python train.py --model="CTC audio transcriber" --dataset="short read English sentences (LibriTTS-R)" --train_examples=26041 --gain_aug_db=6 --noise_aug=0.01 --time_shift_ms=100 --n_mels=80 --hop_length=160 --input="log_mel" --spec_augment=true --win_length=512 --tokenizer="char" --vocab_size=32 --arch="transformer" --norm="layernorm" --norm_position="post" --activation="gelu" --head_dim=48 --fused_qkv=true --bias="all" --qk_norm=true --parallel_block=false --moe="expert_choice" --num_experts=16 --moe_every=1 --expert_mlp_ratio=1 --experts_per_token=2 --shared_expert=false --subsampling=2 --layers=16 --width=128 --positions="learned" --residual_init="none" --optimizer="soap" --beta2=0.99 --lr=0.0031 --beta1=0.95 --shampoo_beta=0.95 --eps=1e-08 --precondition_frequency=50 --max_precond_dim=1536 --one_sided=false --adamw_lr_other_params=0.0029 --grad_clip=1.0 --gradient_noise=0.1 --steps=5500 --batch_size=48 --epochs=10.1 --lr_schedule="linear" --final_lr_fraction=0.1 --warmup_steps=270 --weight_decay=0.2 --adamw_weight_decay_other_params=0
Rows from block 5 of a small CTC audio transcriber, named by matrix and row number. Rows with one number within an expert belong to one neuron, the router's apart. Each number is 128 + 24 x the weight over its row's rms, rounded and kept within 0 to 255. All counts start at 0. Numbers have three digits each. After the name is the row's rms in percent of the matrix's.
After each expert's rows are labels from the 100 clips, of 14976, where the router gives the expert most weight on average: "strongest on" is what is common among them. Only what is clearly more common there than usual is listed. The data: short read English sentences (LibriTTS-R). In brackets: how many of the 100.
# router: router (model.blocks.5.mlp.router.weight, 16x128, trained with AdamW), inputs 0-63
# up: expert up (model.blocks.5.mlp.up, 16x128x128), inputs 0-63
# down: expert down (model.blocks.5.mlp.down, 16x128x128, transposed), outputs 0-63

# expert 8
router.8 095:141162087131094134097110180106151149101107102133146123140142120107151120108160127116104081134111169157039107131111126106133112150146159126166158131140139088153083123126164079125109134140122159
up.0 100:132131176141144143145110166105097074108076146134129132133128123127155116095104128124106137167093150125132121118161119148138136083141154183103106121147094136154140103115085123125122160114132140
down.0 105:134124116145102191110123110131156123128130132137078098126141102161128153138116119177133108125143112143149105131101111135138081167116145109121132150118137128118126091161110146120115120175158106
up.1 098:157122174156133119165100149089142130099143115165112130115108130118062132149150114129088115140100128089109144105195104155129114100127074127129133177139073122120155146101132107132113141146143117
down.1 095:146152129173152073129107107147105137133123148117141148127119112144137163085130096113123114111141129126176148124091156106185121134124088153115103133182138122160127081126100141102155105139118183
up.2 113:141137100121139141135125133155130130090129141109148102108146107114136068103105123134136134162120112137081176124109145123136103110168116112127140137136165172106153121130105109114095103139122112
down.2 092:156096130153111069129144130121112171141130111162114117099177146148107092142115154093176143112142165095118129161127119161169094098116156173127090116143153146137170107093111134149134170141152121
up.3 108:123133125096144130116145121146155170130152118146108120144118086124129118131110141100156112139092151210133166114103125050092091131166106134150132104099132128159097131119151122133149103121141160
down.3 099:111132129135137102161124084104154094153115127141086118104134130123104150175095090180137131148122127180128151103135083154107123103110125146147163089130175107114137138126156105145095136159121104
up.4 097:140114171147144107118125101193127114131180140139179148148153089128172139095145140160151145130123139148144108131147135152112107143106128151063149149130135086114140111130122154095160136102099123
down.4 109:124136172117163137170104130130117151167108138079116155117155141128132130116137112135091127143132149098110162120139218174128125131151159130144149111126112141163119174122119101158108126166142181
up.5 100:131170142101122112111164139169170097106108140133129081122094140154143148120095162084141126143167162147117109131109147139107110118103148159130123128139104139102127152097132141137153116156087116
down.5 105:076099107153131140151128103113112120132104146168180145157156108106131078120145147116099120154134065134152139173111152154120153133135140126126184124120149102131099150155166140110077159146145114
strongest on: voice: male (100)

# expert 3
router.3 087:128086183115148140154159132179142105106131134154150134097100122087150197120085144134117134138106175118096111127125135153138072123137151133132126141137112128125125161145101112094110117091132122
up.0 103:128108134143120151208142146130109123136111094125135109083117108137106094159068104115119124075122158148108131133143120178157117113131126088088115146135136132166096132155140095190127122115125110
down.0 095:131158110116165136118130082085114121105096109130159108126128189114119119127115155085139129115153106162145156150132112111144112144111150138131129091134122131113109111081109115149098134123155050
up.1 098:150141139122106110155106122172092166134079150110138152120125142116162161122132151153116118100155097127130137154161104152112094145112124085121127104150120137136124147159133141108121178136102110
down.1 093:089117165158107142123158103102135126175133135128133110128166118140100125157213107120154148096132093114135124118132140091121071160136100160110157142137136113112109130114098109124086111120104092
up.2 104:170142144108099139121132143139097149099149109111095181170127147071126158149166179140150160156108142109118136181140125122138145128130100103146123126107140104130118128072141138103141104169110106
down.2 109:113130119143104135144122100121141129119152150112111122184123118162145170151106123126105126104099182126123154143128119120173133160148084108162100086144118167137113179127154136100151133106120083
up.3 098:130160102124110156135094154120165131137112112123099109140172121161150130103104119140127106138103094135145123123126084146162119055155128133095110113135119155173141138097093134153148134118103084
down.3 101:091141140148088121133128130118138150120136142123157114155172137134120115090150126120160103134134087124179120157123095088140152136135106144133114116152140120075131129117198169127112144132133117
up.4 083:140121162097104145081127112120134127112134115122160117142092097151092119129121152150141124111145148148117153088153116145093131084183146132124153131107125122132145151092114134095089146179125132
down.4 087:136139116092128166119129096134165151123139106078158110145122081114123113116103126153127119138139143122103126103136138131130158135139095133139153155131125141132103100158101152112129099100144137
up.5 105:124149135093102125117157146132101122115126101156138093116132147151177116072130163116128127147096182151143119119095135157108121155096145116091123100115130146164118157159170117108165161100155071
down.5 101:098122147165117107111104106131193148109103133103137154142133146110109122056115131176104121123154121105149112092114132102066149156155098140152145149156111097105095129181139140122145130116160139
strongest on: voice: female (100); the word "of" (25)

# expert 15
router.15 099:110082107123124124105128172112147102176130100145131129119101090098161170171132110107136174149157158148159098115106143133161131170130152137116119132106102131159136155097112136120112132100138111
up.0 097:145122150118122146093154147139142126156096062189158119163140122152130135137143113119117126160118126171125127141131118111182112151124132171083151145160114122171142130176075108176132147093129142
down.0 090:123131142151124172128152159139177131106134152145145170130111112153125135089170076086126140111123120138093194107110109151089147145145126106100145121144127127163180150135117151118086103127110103
up.1 099:114123166146115142140111120134113113142159142126100145140121131134106153130112142141127087170134142078099165142175187106118122122120154103149119083178113145167118136138154131160135133134187135
down.1 098:135138116132123158153118115145125116147110134123163145109143126142109125143092101095110134085113175128122113174121141121152141116140097127096160175123152142110143123102095089125131060128128134
up.2 099:126148117154089112100129129129167149102115129178157136199140093128106160114141156126116104145110159141106105133153097112131144125159126162125118134127153136168145106164160083154122123119109138
down.2 106:151151141127148132124149088105111119076132131131142119152166150143139113096115143116133115124154125102135079129098096113120118146110171167103126103125104124136155132099115150121166110104138125
up.3 101:120126098109104149105127124160164138086146124132130132139099145135131126117176150128114094131130123111140121137113138150131127150098114161136119119145136126166130133130164154130150101139154121
down.3 093:100197168179145153113137089122096155128137158121146146138148094119119168156125136149114099108130136153109162109136162087147138148135121119105109120137148152161127091145118134154149120140097150
up.4 111:105145084135125116103140147119123136151157135109106150161138106133156118139170122102152127135124114118130124147157149159182146192129134136129088106125163103066163077130098159165182109124133118
down.4 113:085142129148141150143147150170111138112160139149112142137095111156130160106137098114156116116130066125169093125123139130126124140082157106126157179120108120125095105116124141139142084109131146
up.5 087:109107134158146150138166096132144151110146098127125127164150155132105109101115154106112076158120108158131178133131077067090128113167091140087069109132097151161112134122107146120146126107114121
down.5 106:167122128153119143115096146139084116107130114158116163088106179122125115127124107177106086154133135113171153179126123136139139124112111131138073144108121171146135126080165113071141125149099098
strongest on: voice: female (100)

# expert 11
router.11 101:115107115173187100179132117128140100132136101137140104114140101137156151120148113088140130130122131113124100126173155111125103131127141104183116138144150120171172130112147114072115135101132113
up.0 097:144117104080117088097145100160126132156116130112124096172080102119134126135134114152151131132185133143151160198155084137162100151077119104125150125138104113115144134148135091128104122156121098
down.0 105:092119132142111157133148131123144111181155111138151122106141089132078129129136131145126098139113128157134123142129176094093150074131128168114095149124150114128097156117161136122153176112160154
up.1 090:117128129126157121104118114090157129131131078154152145143118147142158141117156120134074086118138096125074089130088092121161098138120164131155135128110115169143114111183122152116128106153179112
down.1 095:119102166152100111146083131160170149145142151161153105135150102162112146143120136098186116123127143082148161150112118131117151119116106088117141099151108145148158125109166154092123135114124199
up.2 121:117128098144114141109136091115152146068137138115107139141103101113119123118138112154155180100114118112144104117157136145105127132110118106144152152167139093121132144120130124101137139153137148
down.2 114:107123140160080095137114103067124103144149118092119109149114093132115105113113160132170108133127127127119130125085098140142146169115151116125115110098154104099130100141098154163150095130138113
up.3 103:131126090085193103136103113126170159134113118110162097097149128126149111110111124149172121129157117068127103093118149160115128154095113113107170099129124130114091121140130131116107122117122125
down.3 099:094173125132126173140139140127083135089100117146110127145113139103139139113124123107100105129090109113112119098171086109131103125136129145139093131149123141125134134098153099126136072132127101
up.4 088:098137126116128141146120096135108140118164109091159128133177203114095128150107140102092094123158112114164155068127154113150165129137113165127128150119153108140143106162133113151132107122173146
down.4 092:128120126123078108097129126137120146136139112138139080155154159148140127162106138089132142119157118145150127123156113150131141149106114105119141095120111102107110104152126145179091132104103082
up.5 113:103158142130097139102118104122114114151166168108146133142095149156187106141124138170134121129115102107103127134128149089069108134144134108101123140074131149163103144081121148114121100124158147
down.5 119:128130143111098115090130104126114131162146078109130110152130131155120157091101131122106101126099107108176083131130105127154113117129084140112128152120159130178126118190158096131122141165105128
strongest on: voice: female (91)

# expert 9
router.9 081:122091169119114128129113114151126170150122111148184136108162109086122110128115136109096098137161160114152112102137157124137128155141104171159137177083091150135152139142133147141176174146163084
up.0 101:099106132141159089106150124116127126138106134125151125145122058127092127053167150156155133149119147157096139125127118140121122137090145111089165133118142123119138123102111164160127137121154130
down.0 094:133127169153088129127142149153145164142102089121093114083132132147108140119163090141132119123181131174137140123128101104138094149172157133138153094116138122126118181130102127079110107185147159
up.1 103:132146142105140127080136114157148129103111088063174128121104116128111134117133123152160160143138096132121099080138094146127104104125111143119135080131111083078144116121126093116119114114122165
down.1 093:133116126173154133097139136141107082144094098148123100130127157118134161108125145100096082088137125141154162119147144122089092149169140087177182098094148154110110131120177148129117132121142086
up.2 101:127169157113107098136136087135120139129110106163197114149138130118147142076095127090140119150129146151115107134178161131139128119148136160143120111123163155105152137122124125115134149095136133
down.2 111:167151158154165191130131123155141118168151158137137117138142143142162108126144165103083139121101079126117134138146109106141137135097087072171140136102150122100100145164134083134177114134126096
up.3 099:136111129131172165118098096161180118127117156127113142150105120173165126155106104118161119169168137108118147151146155122118155123095129127102125140084080151126109099126165119184120132159151116
down.3 104:132147197144111142134172132155139103142150111120161167154179129133144108133105169143131129160169100165149130129151133147096141123148084169160127156172144142134110107111153153116107159114166119
up.4 104:115180102177105120108121140144102104134090132119067146131130102149164150109134137068120107119124147108127141102115109130156118105166106127127157111126160135137148136123127156119151123143120119
down.4 083:120105118093147139145129138130119092108144143148170126135121145092144103108102155155079110145105115122109132093160133125128118108112056121143152099137115147166107093167101117136101121119150128
up.5 093:151128109096113121165160143138113146144129140127132121119119120124122105147154130091141095157137117105129125146129089110123119097174100084085058121129167101145144110142111085184113158086167137
down.5 096:118095146123124140107156146100144134138130107134121184143105136142158129131107136189147120139158090154112135160128136114101114128120174116104150131131177148145168156124130145094106122120079150
strongest on: voice: female (91)

# expert 0
router.0 081:115071146132166146120110128135148136108132127153175112113170128094119159145146119084128121138125171130107079114164145112170085116138147156133146144156156137145097155146166119128147118112154146
up.0 097:119145139153168176150112115154138167112174117171145142141125138128148153128161155168083104117139082176101153154158101127137126117133133099087147177129162115147117122109138091100099119134136105
down.0 106:150122069182110114152112113131099157167126129118101139124118141124134132127108115129076121136139101126097075130108154106168116081127114140145146135169121139185100105136128103133123096150138094
up.1 096:134117164147108120109138141083078084147112118107133131171126132118109134107105125118114123139132164182126175124127146120168116084089130095151129151139125115110139137122117135145132174118165103
down.1 100:106143143115131088169133139121126146127168153094142103108139114144150086129106107119152141110141146088164162089104148145150102134157115172141108149128143124108167175119086126100156160141146127
up.2 112:119095128077106137133106183072068136130166148109117117104136093146152124094092128128114147108101115110145082133112151122113126124131148134181124147136120099126163146123117120125148154118153116
down.2 113:133082130124159125142154127172102098157124137094130159175140138085114125108157106135155166146171151147113130127129135113091150092143119074107121129108111122105111127135176150090113114148099118
up.3 105:159157177122161121172141144110133156097121157156126120177169141128116139116146120136149133133125174135136129105098096142094105144138155142140105111105099115127101124186128129124137117169129097
down.3 108:108150113115143149141141158093169150146109139153183147150133132132136140090099139117102108102131114127155191120162139152085111147110091080118129112125135127047113171117141127143098101126096127
up.4 092:117135140123117107171097128101129140115187145098139150123106125123109131122127112135123124116107159178148119180200122135135089126142135109188127131172158123141111160158096153114114128138117171
down.4 104:114123125125112148157129182116150112131167112148161122095122118119131113130154127165177082158102177126117113108105133144130160130140112103121114128109156142157100127109122196075151099111146136
up.5 097:127113141168132125090160178154132138139117128158117134128145137104148152137102126138120104145112111121138136157143118122107086105154144131150139131091167170167098165086102113118102144082154129
down.5 094:142141155123083129148146121095140103070169081135063102139123156163162119107154109128135144136148130133147154112142099149139133162148110114112137152159115115121130139115128154108100121155142131
strongest on: voice: male (96)

# expert 13
router.13 117:114105123149166088147117119119135091125130117155149107116118088094093172130108109106102149136138147144154121108168160138149128107139146101155116135118119130144139168105091155119134144117127131
up.0 094:144136158099087116154133083163106119104162182094124147147150144146138133148128158107124097143115092132117154125119119131084101148126125158114156178152138135113110111119098145125120133139124108
down.0 091:141110136149142117164144143129165107151171149131130114143090123145122150133139105143142146122113157109122130138088120130167151155164140102146119073136125173174130139139108127076125136122147152
up.1 099:131121110143109109092128108144118136093115135089107166149098125116119122126132112132160161136119111145131095125092089076124160126126122127133116110133093152092086102152108100123094102130160094
down.1 112:183130102119112103149098156116130144135150120135106156135098103180101126188131135106113117152178144084126156134150112140110128104126119120120126105114144111079145113110136157160147154154163197
up.2 099:121131118127100120092128082106104138136173175102177128133126097114114134147108114144128081132107145121151124145115142178114134139154084121127139121110134109080112127103135131120116111132146093
down.2 097:133147147118170169126118149117146100130120128187146128105081100142120084159122147190121143162145113160106130136104077115103085155088145114152159096146141081177107112084093123141083136087137139
up.3 105:152145094106158079079132137123141143153133128115107156091114159160122112088135091100171085135163180132158173142128125118091080160113138093125130146113121130172129111135139132108130079151097124
down.3 105:129118119137133124185098139163108136129160135103084108149129162103064143117152123132075129113100092123099144129120166128177091152156171138145144140148125127124132148133128077167139077126125133
up.4 089:160143129128120117104130128145121149128192133155155145134103135139116171106103131128133139132149133140135105105149130114135129183120100170134145091144115117135116129126161107155089149112144075
down.4 092:072111104119146116109110169111131142108113099172111138093132113100140141153096142117137142125155147144115106116125134098178098112154092110083167161136145117134114111097091130128141106101125089
up.5 103:114112113096138126085124138116139107126098127105139098134124125117156140095143149127128131121134113140119152138098127106109093122137144143137132143155109123147113144142135157164171077130146139
down.5 102:107143138106130109111113097122163082131149172070131131174112120159119119097161153156083103154126161104134151126095111154104154143114120127155141122161095093145134134174163141117136114118128136
strongest on: voice: female (100)

# expert 2
router.2 073:117097162148150167101114133140109144100121144103106158156166174109115139125104125104119128143122144124113097119117150144104119157119167145136137177132111131156095163171159156094151108114111121
up.0 093:144181116100175148124101123124122101166128119120171081083113096141106107176123122093134109162128135164101144125096122134144150094141124131113110133136099144141143135109145118109159121123097112
down.0 098:099097132153055157110128130128164139117152147104143129144105111127155120149098148129105155140091098141150131101095109127160133145119145102156116124117119060134115095149114132143101108133157125
up.1 094:162149086119109112099146150104109124143126121109104147125106137142109072124141120165148147152134131127114142078110147123166130148134149138152094111094143138119112076117116097152177152143101111
down.1 101:109130133094151123146098145128142144151087089160147110149125120169120121103158087165101120111113122140153140175148150119151092095113138110120110134063163153170155092147127134139109145146130143
up.2 104:146106126168108127107135150146135111126170063123112140111147126102116110151131121122121092139134157094095160186135093123112120154105100158100164096106111124179089102108098098108136159116140100
down.2 094:143162150110142096143076115110132121132117169171117143122101112105110105112132124089178137118137106124122075130126138113178125126092155119074132113096106144078126113131138167122101113130119170
up.3 090:118175116107138127182115118099154147139174145138147113147146138155125110116162097121160132105093134100172141112120110134078106147096161133107139141111087074153194111132100111153097151121126164
down.3 106:135109132135146108130110158069118125121126132088091127122116163142150100132088109100085128112112130157162098127145124137095163154151123146126094135135174186087127123105095131139143112106136102
up.4 096:123155104113139157108149144141124105074142137126114107115126159107103108148128143177127143098124148142116112145119108152102118114191138125135159111147172152106116105124094108124145173123107106
down.4 089:106088122166117110141119092127108152147057121120108113151135114130147171125105125111097143138130106156126157162113118115077136180069128144127092135095138127101134156101097112133096129154140186
up.5 097:143166147098125124119172175110143118090156113129092114127152150117134135135114167139129161114164151105164069131170163167130127154125094136072101115130128117187113159107127149164114145146146099
down.5 104:150171162153144138194119126080147124096124098153145162104136122203126103137145152156144138109091124096145126114108096139156082165112161128133107147108166107141125118164178160081103146135126118
strongest on: voice: male (100)

# expert 1
router.1 125:133116140121109157128116118108147130111133105090118141138123136123102079140144138135155080079099166126111141173102139139137116165171077128156128114127137143154096152143192137104133119129156139
up.0 088:116142112123144099108108176137145084138154134119075160115124124107125138110084144157147126128130136165158144147160145103134106116118189152143104158118125118120119128137153129114094144119134195
down.0 103:089132100149103135171133120088126108133115156185121144135114111146109148125144153165118138120132162097147161121144132133147159148107133182102114106095157088135101158151147100153151117146074150
up.1 104:120138136138088092132144112110141175167148144098101128127142105156090123079173080103102108133112132137126126123156179136140106114143132144164099155126125133126142135105140168120098125158141146
down.1 100:101136085119151141154113162087153143126145143118144131151149137123182130134150130133115159129151075175129096145155120118096125117076138144144156156157128135134159127128100149132118105108169130
up.2 092:157133116140141144120097137115151149123137106087144106087125147154131120141106080088118079149153118121181169135113072166094146085112117108139083106135146126138108158050163148118146125131092118
down.2 087:085112137135127173158133153127119125096082134102106085097110099156124101154171157150080132110136178109127151102116134110129138149129111116147132129136104097159122115135123180146126151108100179
up.3 088:164128066108166138150127096160108121106138112128090133128085152152164140116095121130111107165125111106145132152123120097163105150114113152105097124085126155146128141131130132134122110150089118
down.3 098:113117153127097150144160116132196113159096185144170144081101123162085129128134107120122139106106134130125145109136100103152108105102122098078154122095139146122182099100134138120099127121157111
up.4 093:140142098123136102136084184117141119134113151137128114142164136131142173125138142134135127176129125084120119104150148151152114118090138149118120123150135165131157090126154096112140140129145172
down.4 096:124094130125106105147112162172158109155156139128095146138126126136184153113138099105142092098121102101132122143156092142127093138092104130100134114145153117089160121112097112177147072169151136
up.5 104:118146132139125119115110125116100100086126111104170119187175114133088095087138104098148142131120139136129118122135115117107124097124123131111087119104135153161129105151154121132208143138169193
down.5 104:109117125169051125164140141149095131114103131114138117127148114131114113165143134099126135073111108094123118115156127091126095123087120123108138124131104120119126150146151149129118098099142129
strongest on: voice: male (100)

# expert 5
router.5 122:090126130116092101110171141109110122126147133108096115128138109156176083117154116101138114121126117129111142137112110116100132136147086149146150158125157126103092169149173112105138136125162151
up.0 107:120121114142136112128155148144138080107073149177107114145120165128162167103137144116128126169154170090112113068174115093167092165134127101100153121124112134100133162173132086137158124152154139
down.0 103:122117133114132092112108135160116159108141150103149125116149147155109159129173125143126116127135122146099140151115103162087080140143150113117155128129130109117107122152106116165083105143123105
up.1 100:164129096134136119122081119126162148171103148142090133147115116082096148155163132143140146147122151160137136138115147118171081154137131098119134141145159127124119129112144120079127101149131081
down.1 109:141152181115123145144146129106093112154127134106173152122146123124085173128175138170137109099131113118104172123150111133118173095135113138128173100132169115149135109157134133118158161110105181
up.2 098:122164088126134184106103178102104130125149100132180123091100097089154098125161140137090141130130118127130128174141131132117117140120139150179126111104121129134098135141064121176095095091179075
down.2 102:113144127151117092095166126135127160135174127126172107136128126093129105154152141144149134139183130145122126137151163111125114096142122098115153157078082214078122126092150127146163124102131130
up.3 098:132176122137124130072168128106132118105123141157125120101130101096180155102168122128141148154141093155108139151152101143116164087133129136083121127156107146134097132154080183129162108117128091
down.3 100:123147143139134110131119118107104132140099168119096140111161137146134127095153100089119104120109165128114157160130101117130108079123150130115152139122139123136084182144098160086143124149072113
up.4 106:112122133151142137133113100107150128136134159129147126135158109108089152140139128141190115146118175076099156153067134081153126162115114099191115153093101125134115085081106107118164140127123113
down.4 110:140147117091096127140135058138135093106079121121135127138105097131129135148130145117132131078175179095086153100162129107108108144083136140133132083130132154146131152165112172123124119135142158
up.5 101:104172129104129150112151131124122128115146122094119087162122152120161132165139136104151119124123132159084153158139114122118081149126122137129119128137147123121117133140139117115117125114108086
down.5 105:134119158168141115117146141145104126130118101167109100135111082166078147116117153175107101154142101107122131095136184117119128143151131101115135166125165119138161147137123123137101116118145085
strongest on: voice: male (100)

# expert 14
router.14 113:114122151127168109162142149133144080157107124130122118097127131095178167096078088124130151121146106094142105187136150152123093130134135102108142122100110147139146128158117129088149154121126151
up.0 099:214129135128143123133100086122127138113126152131151128194109179093173117163104134138133129102111094159175086127129143113152110137162154122139144130159100154116148151096110176141130149135144093
down.0 101:166124108105144156142131124146119134128116126128132087158146126105101128115157125085154182108102142129103124174097100145179129121164118103103149137133116134127100171147123117118163131134114128
up.1 092:124183168142158140147096149088151092113104162126119080119092147123153113152139121150141152177127140133092186157154098107076128132138176122168096133109121129138149155101115138092074108103121130
down.1 091:131097123154122147122097103140127157189153150139144113108137141105154160148159102161141091084157118092102130143138152127151147093139136159125081155161158132111127100098119138124133142104130163
up.2 093:194133114137146153119144065119064131163160143184120122141148163091149133093108138109161119132119099104114145144135119103139112134122170127136104129138108162137127095123103123093111148136114158
down.2 096:045124131090115105139092130149186112128116152176113115144164124143089106158167125143106151163117155100140070157139090166123111126145132113098132117143153072089151131154132131140124100143155142
up.3 088:080148139149113137070101117106150098117079153148112153157129111112114134110090159094118129144142126135088132155130105138145102163132126162113137111107136131136167093159131135142113144155116146
down.3 090:153120157119130117137151090095105105079119167143139146124126118143129135137151118144104158150147156117113107142153123182182108115134170143121146177143142124138089144122101137147128150106165055
up.4 094:143121142166144146177185145117150121117114126104161120157128118108127130135093171136158121137104119187113142112156144065120121097098106160130145119107131131127147095125120126123121115127140098
down.4 096:123157149102159147146101153098104084141139168129118131128114137102150118138093145120089139112134118108124181145113082100153141135139113121114133124141110094137173160050158117124119132149152156
up.5 117:147096209166134137176122129139103113115117110137133167107120165093137129057124133130107147120105114094122177170113157148161095128113154132129131129126092130147117122167089142145103170125150141
down.5 103:141138122141120112153143145133142105146084189132115086127135135141150132233099143103123133140176129137148103160120151168143143118182137115127128111111135139125130155114141128167115123138137096
strongest on: voice: female (100)

# expert 6
router.6 099:126107134123122146087187141146122110116117133154130085128103105124089116110157108099097142160138160159105145166102120139173126127113119122118163140134079085153107086110117135117152100157135142
up.0 093:172158144127146109125139154145136135100148146132109098131114169168156139095134127126142108100130107112147108147122089137127140148152172179164159148137116138162146128116064101132129122140119169
down.0 092:121114094100108131132134123106166110124132134141143153101139178093129129145139129144129165166136132118117108136107142144124124105133111146138128122157116108142126115124145161139141136106114138
up.1 098:124168165128111142075117111134135091135153151107084112109132142108142160114125179122153164123143078092136112104111139106118112147120119116132147107169109148147163189139151126142108139130150139
down.1 101:146126106115128152082112112079157119124120072154148112136090122147128130133122171125151133090156084102122159197135147130103127077155134163165152092116105112113123166129107100102135125110135159
up.2 107:124131129112118175132085147160159144121097138092120171095097127130100136190120184114122175140175122098119173135116096143123186152152117100129129141108133172144137123153146139176158120093162132
down.2 101:102128135147091118150134153130126115129137203137076088136103118142149112129109121147110092118133133124123144185151164121146082095133118144138131087126114139137073099124141117109134122145146100
up.3 092:132150093095160151139098138135109124139125148101125126152129099156131084088115102146122159156127166094138116135098159135090096137148161137124154089134184120103159076129097116155115133156116123
down.3 101:145179109127114084116123112148153127102127133097115164118152157151145148111135101115105092116084092134158113129115183153095124093153124135135137139100132133147155120112091105183143121115149083
up.4 108:185125151131133130083104107123157101118137064136116122136110172142135102120130095132118117106058108139140162126127136115124099133137084125124097089136114148144133089134114109105100118101152083
down.4 098:086141118117117113128160154122133097123106115120100118113121123097121137128111133127185144104190106118134130109131169132111124084100115158117136130126148097167152130125115167103141116139141169
up.5 097:118136143132114142148141133180137133138143117142140128135126124132139114114109155201134146124116128169112153121136131148118158131111105150136124123112100123081113122128148149098091151154091123
down.5 093:078083156134128102145135137124111116141129136142152104112120122140112115126096106179131123146098084090138137130094090099112124149181153134124102083087133138152116120111125126129132128126187156
strongest on: the word "to" (34); the word "and" (29)

# expert 4
router.4 103:124109122113083176110179145124110138091113116070129138127118111146159105145158141077133095137114120149082146164103121145112126122148092124145155179126153138117142120093145090097090126104146095
up.0 090:126108116088083121138126101169140108131141140110111112161131107166153112108147143140113149145135149127130137148119150153143085137197110126105121098129133145104137129188158175098099114115142131
down.0 099:106142132144110096126131123149202165102158112144110093121128104105130129125132095162099150111103103150171135114163112107149121123125102069139126128133098067110087174146150121148179129105111151
up.1 101:120110142117115119157120157111101106140141125138171124148096126137122146122133168123119140118141162120183120106147096110138125107105136123172123102160153116148135138165159095116108099131161116
down.1 097:135108115100125119112134159128120141176177139120141149130109113155140135171106103130091127136149107137124178167110157117129131102145103104118120153160137158097124159134122123116152155144140116
up.2 093:128106151132136097158168169135129170127142176111130119151112152097086119105116114162135150107144147108137144096161153103108107118155133175132096136081125108125129164111124101121154104143118154
down.2 101:127113144119126101087118116137129103120108080134127131103142139162156176121122187125098136099143106128153170136136135149109116128105120114111131127153116084101101121153136120120101124110177165
up.3 104:148124153148103135162128113105075149070106193118117105127131144111131122119082176113138111113153132126139124128145123124159116157137100163120152150100100147144131173127127119119135132096117131
down.3 091:126110137165100181109145146144122150125117133167107145100149100165107132140115123119098134134104113109149117120091127175093150113162101128147115146147162136150138100156086145146123073179118176
up.4 093:115165111151116121139136106152087172106118123119117134104128169163091142122129144145082158129150152113146128121143173111120160133150126152126152118116115140144092143116149095113113129130169128
down.4 102:117157132082145119084126132116129078114142137170115128088130095145144111117104136116125112126186168080095136153131103160134123127148114142153129082127078109125169089132093125095109168095116138
up.5 106:124185091083137133110142126128156147118127140110133152135147112158116108108094097104092119198120071139172182092122127147137124132135065132129135113099127162131120146130130128116145087111143175
down.5 103:095124173094148083107097162125153121174134133087143085110130130106100103104138174139170140120119097116146108140130142138136162075149134088123186113127103097157127125111145111116095114139159129
strongest on: voice: male (99); the word "of" (25)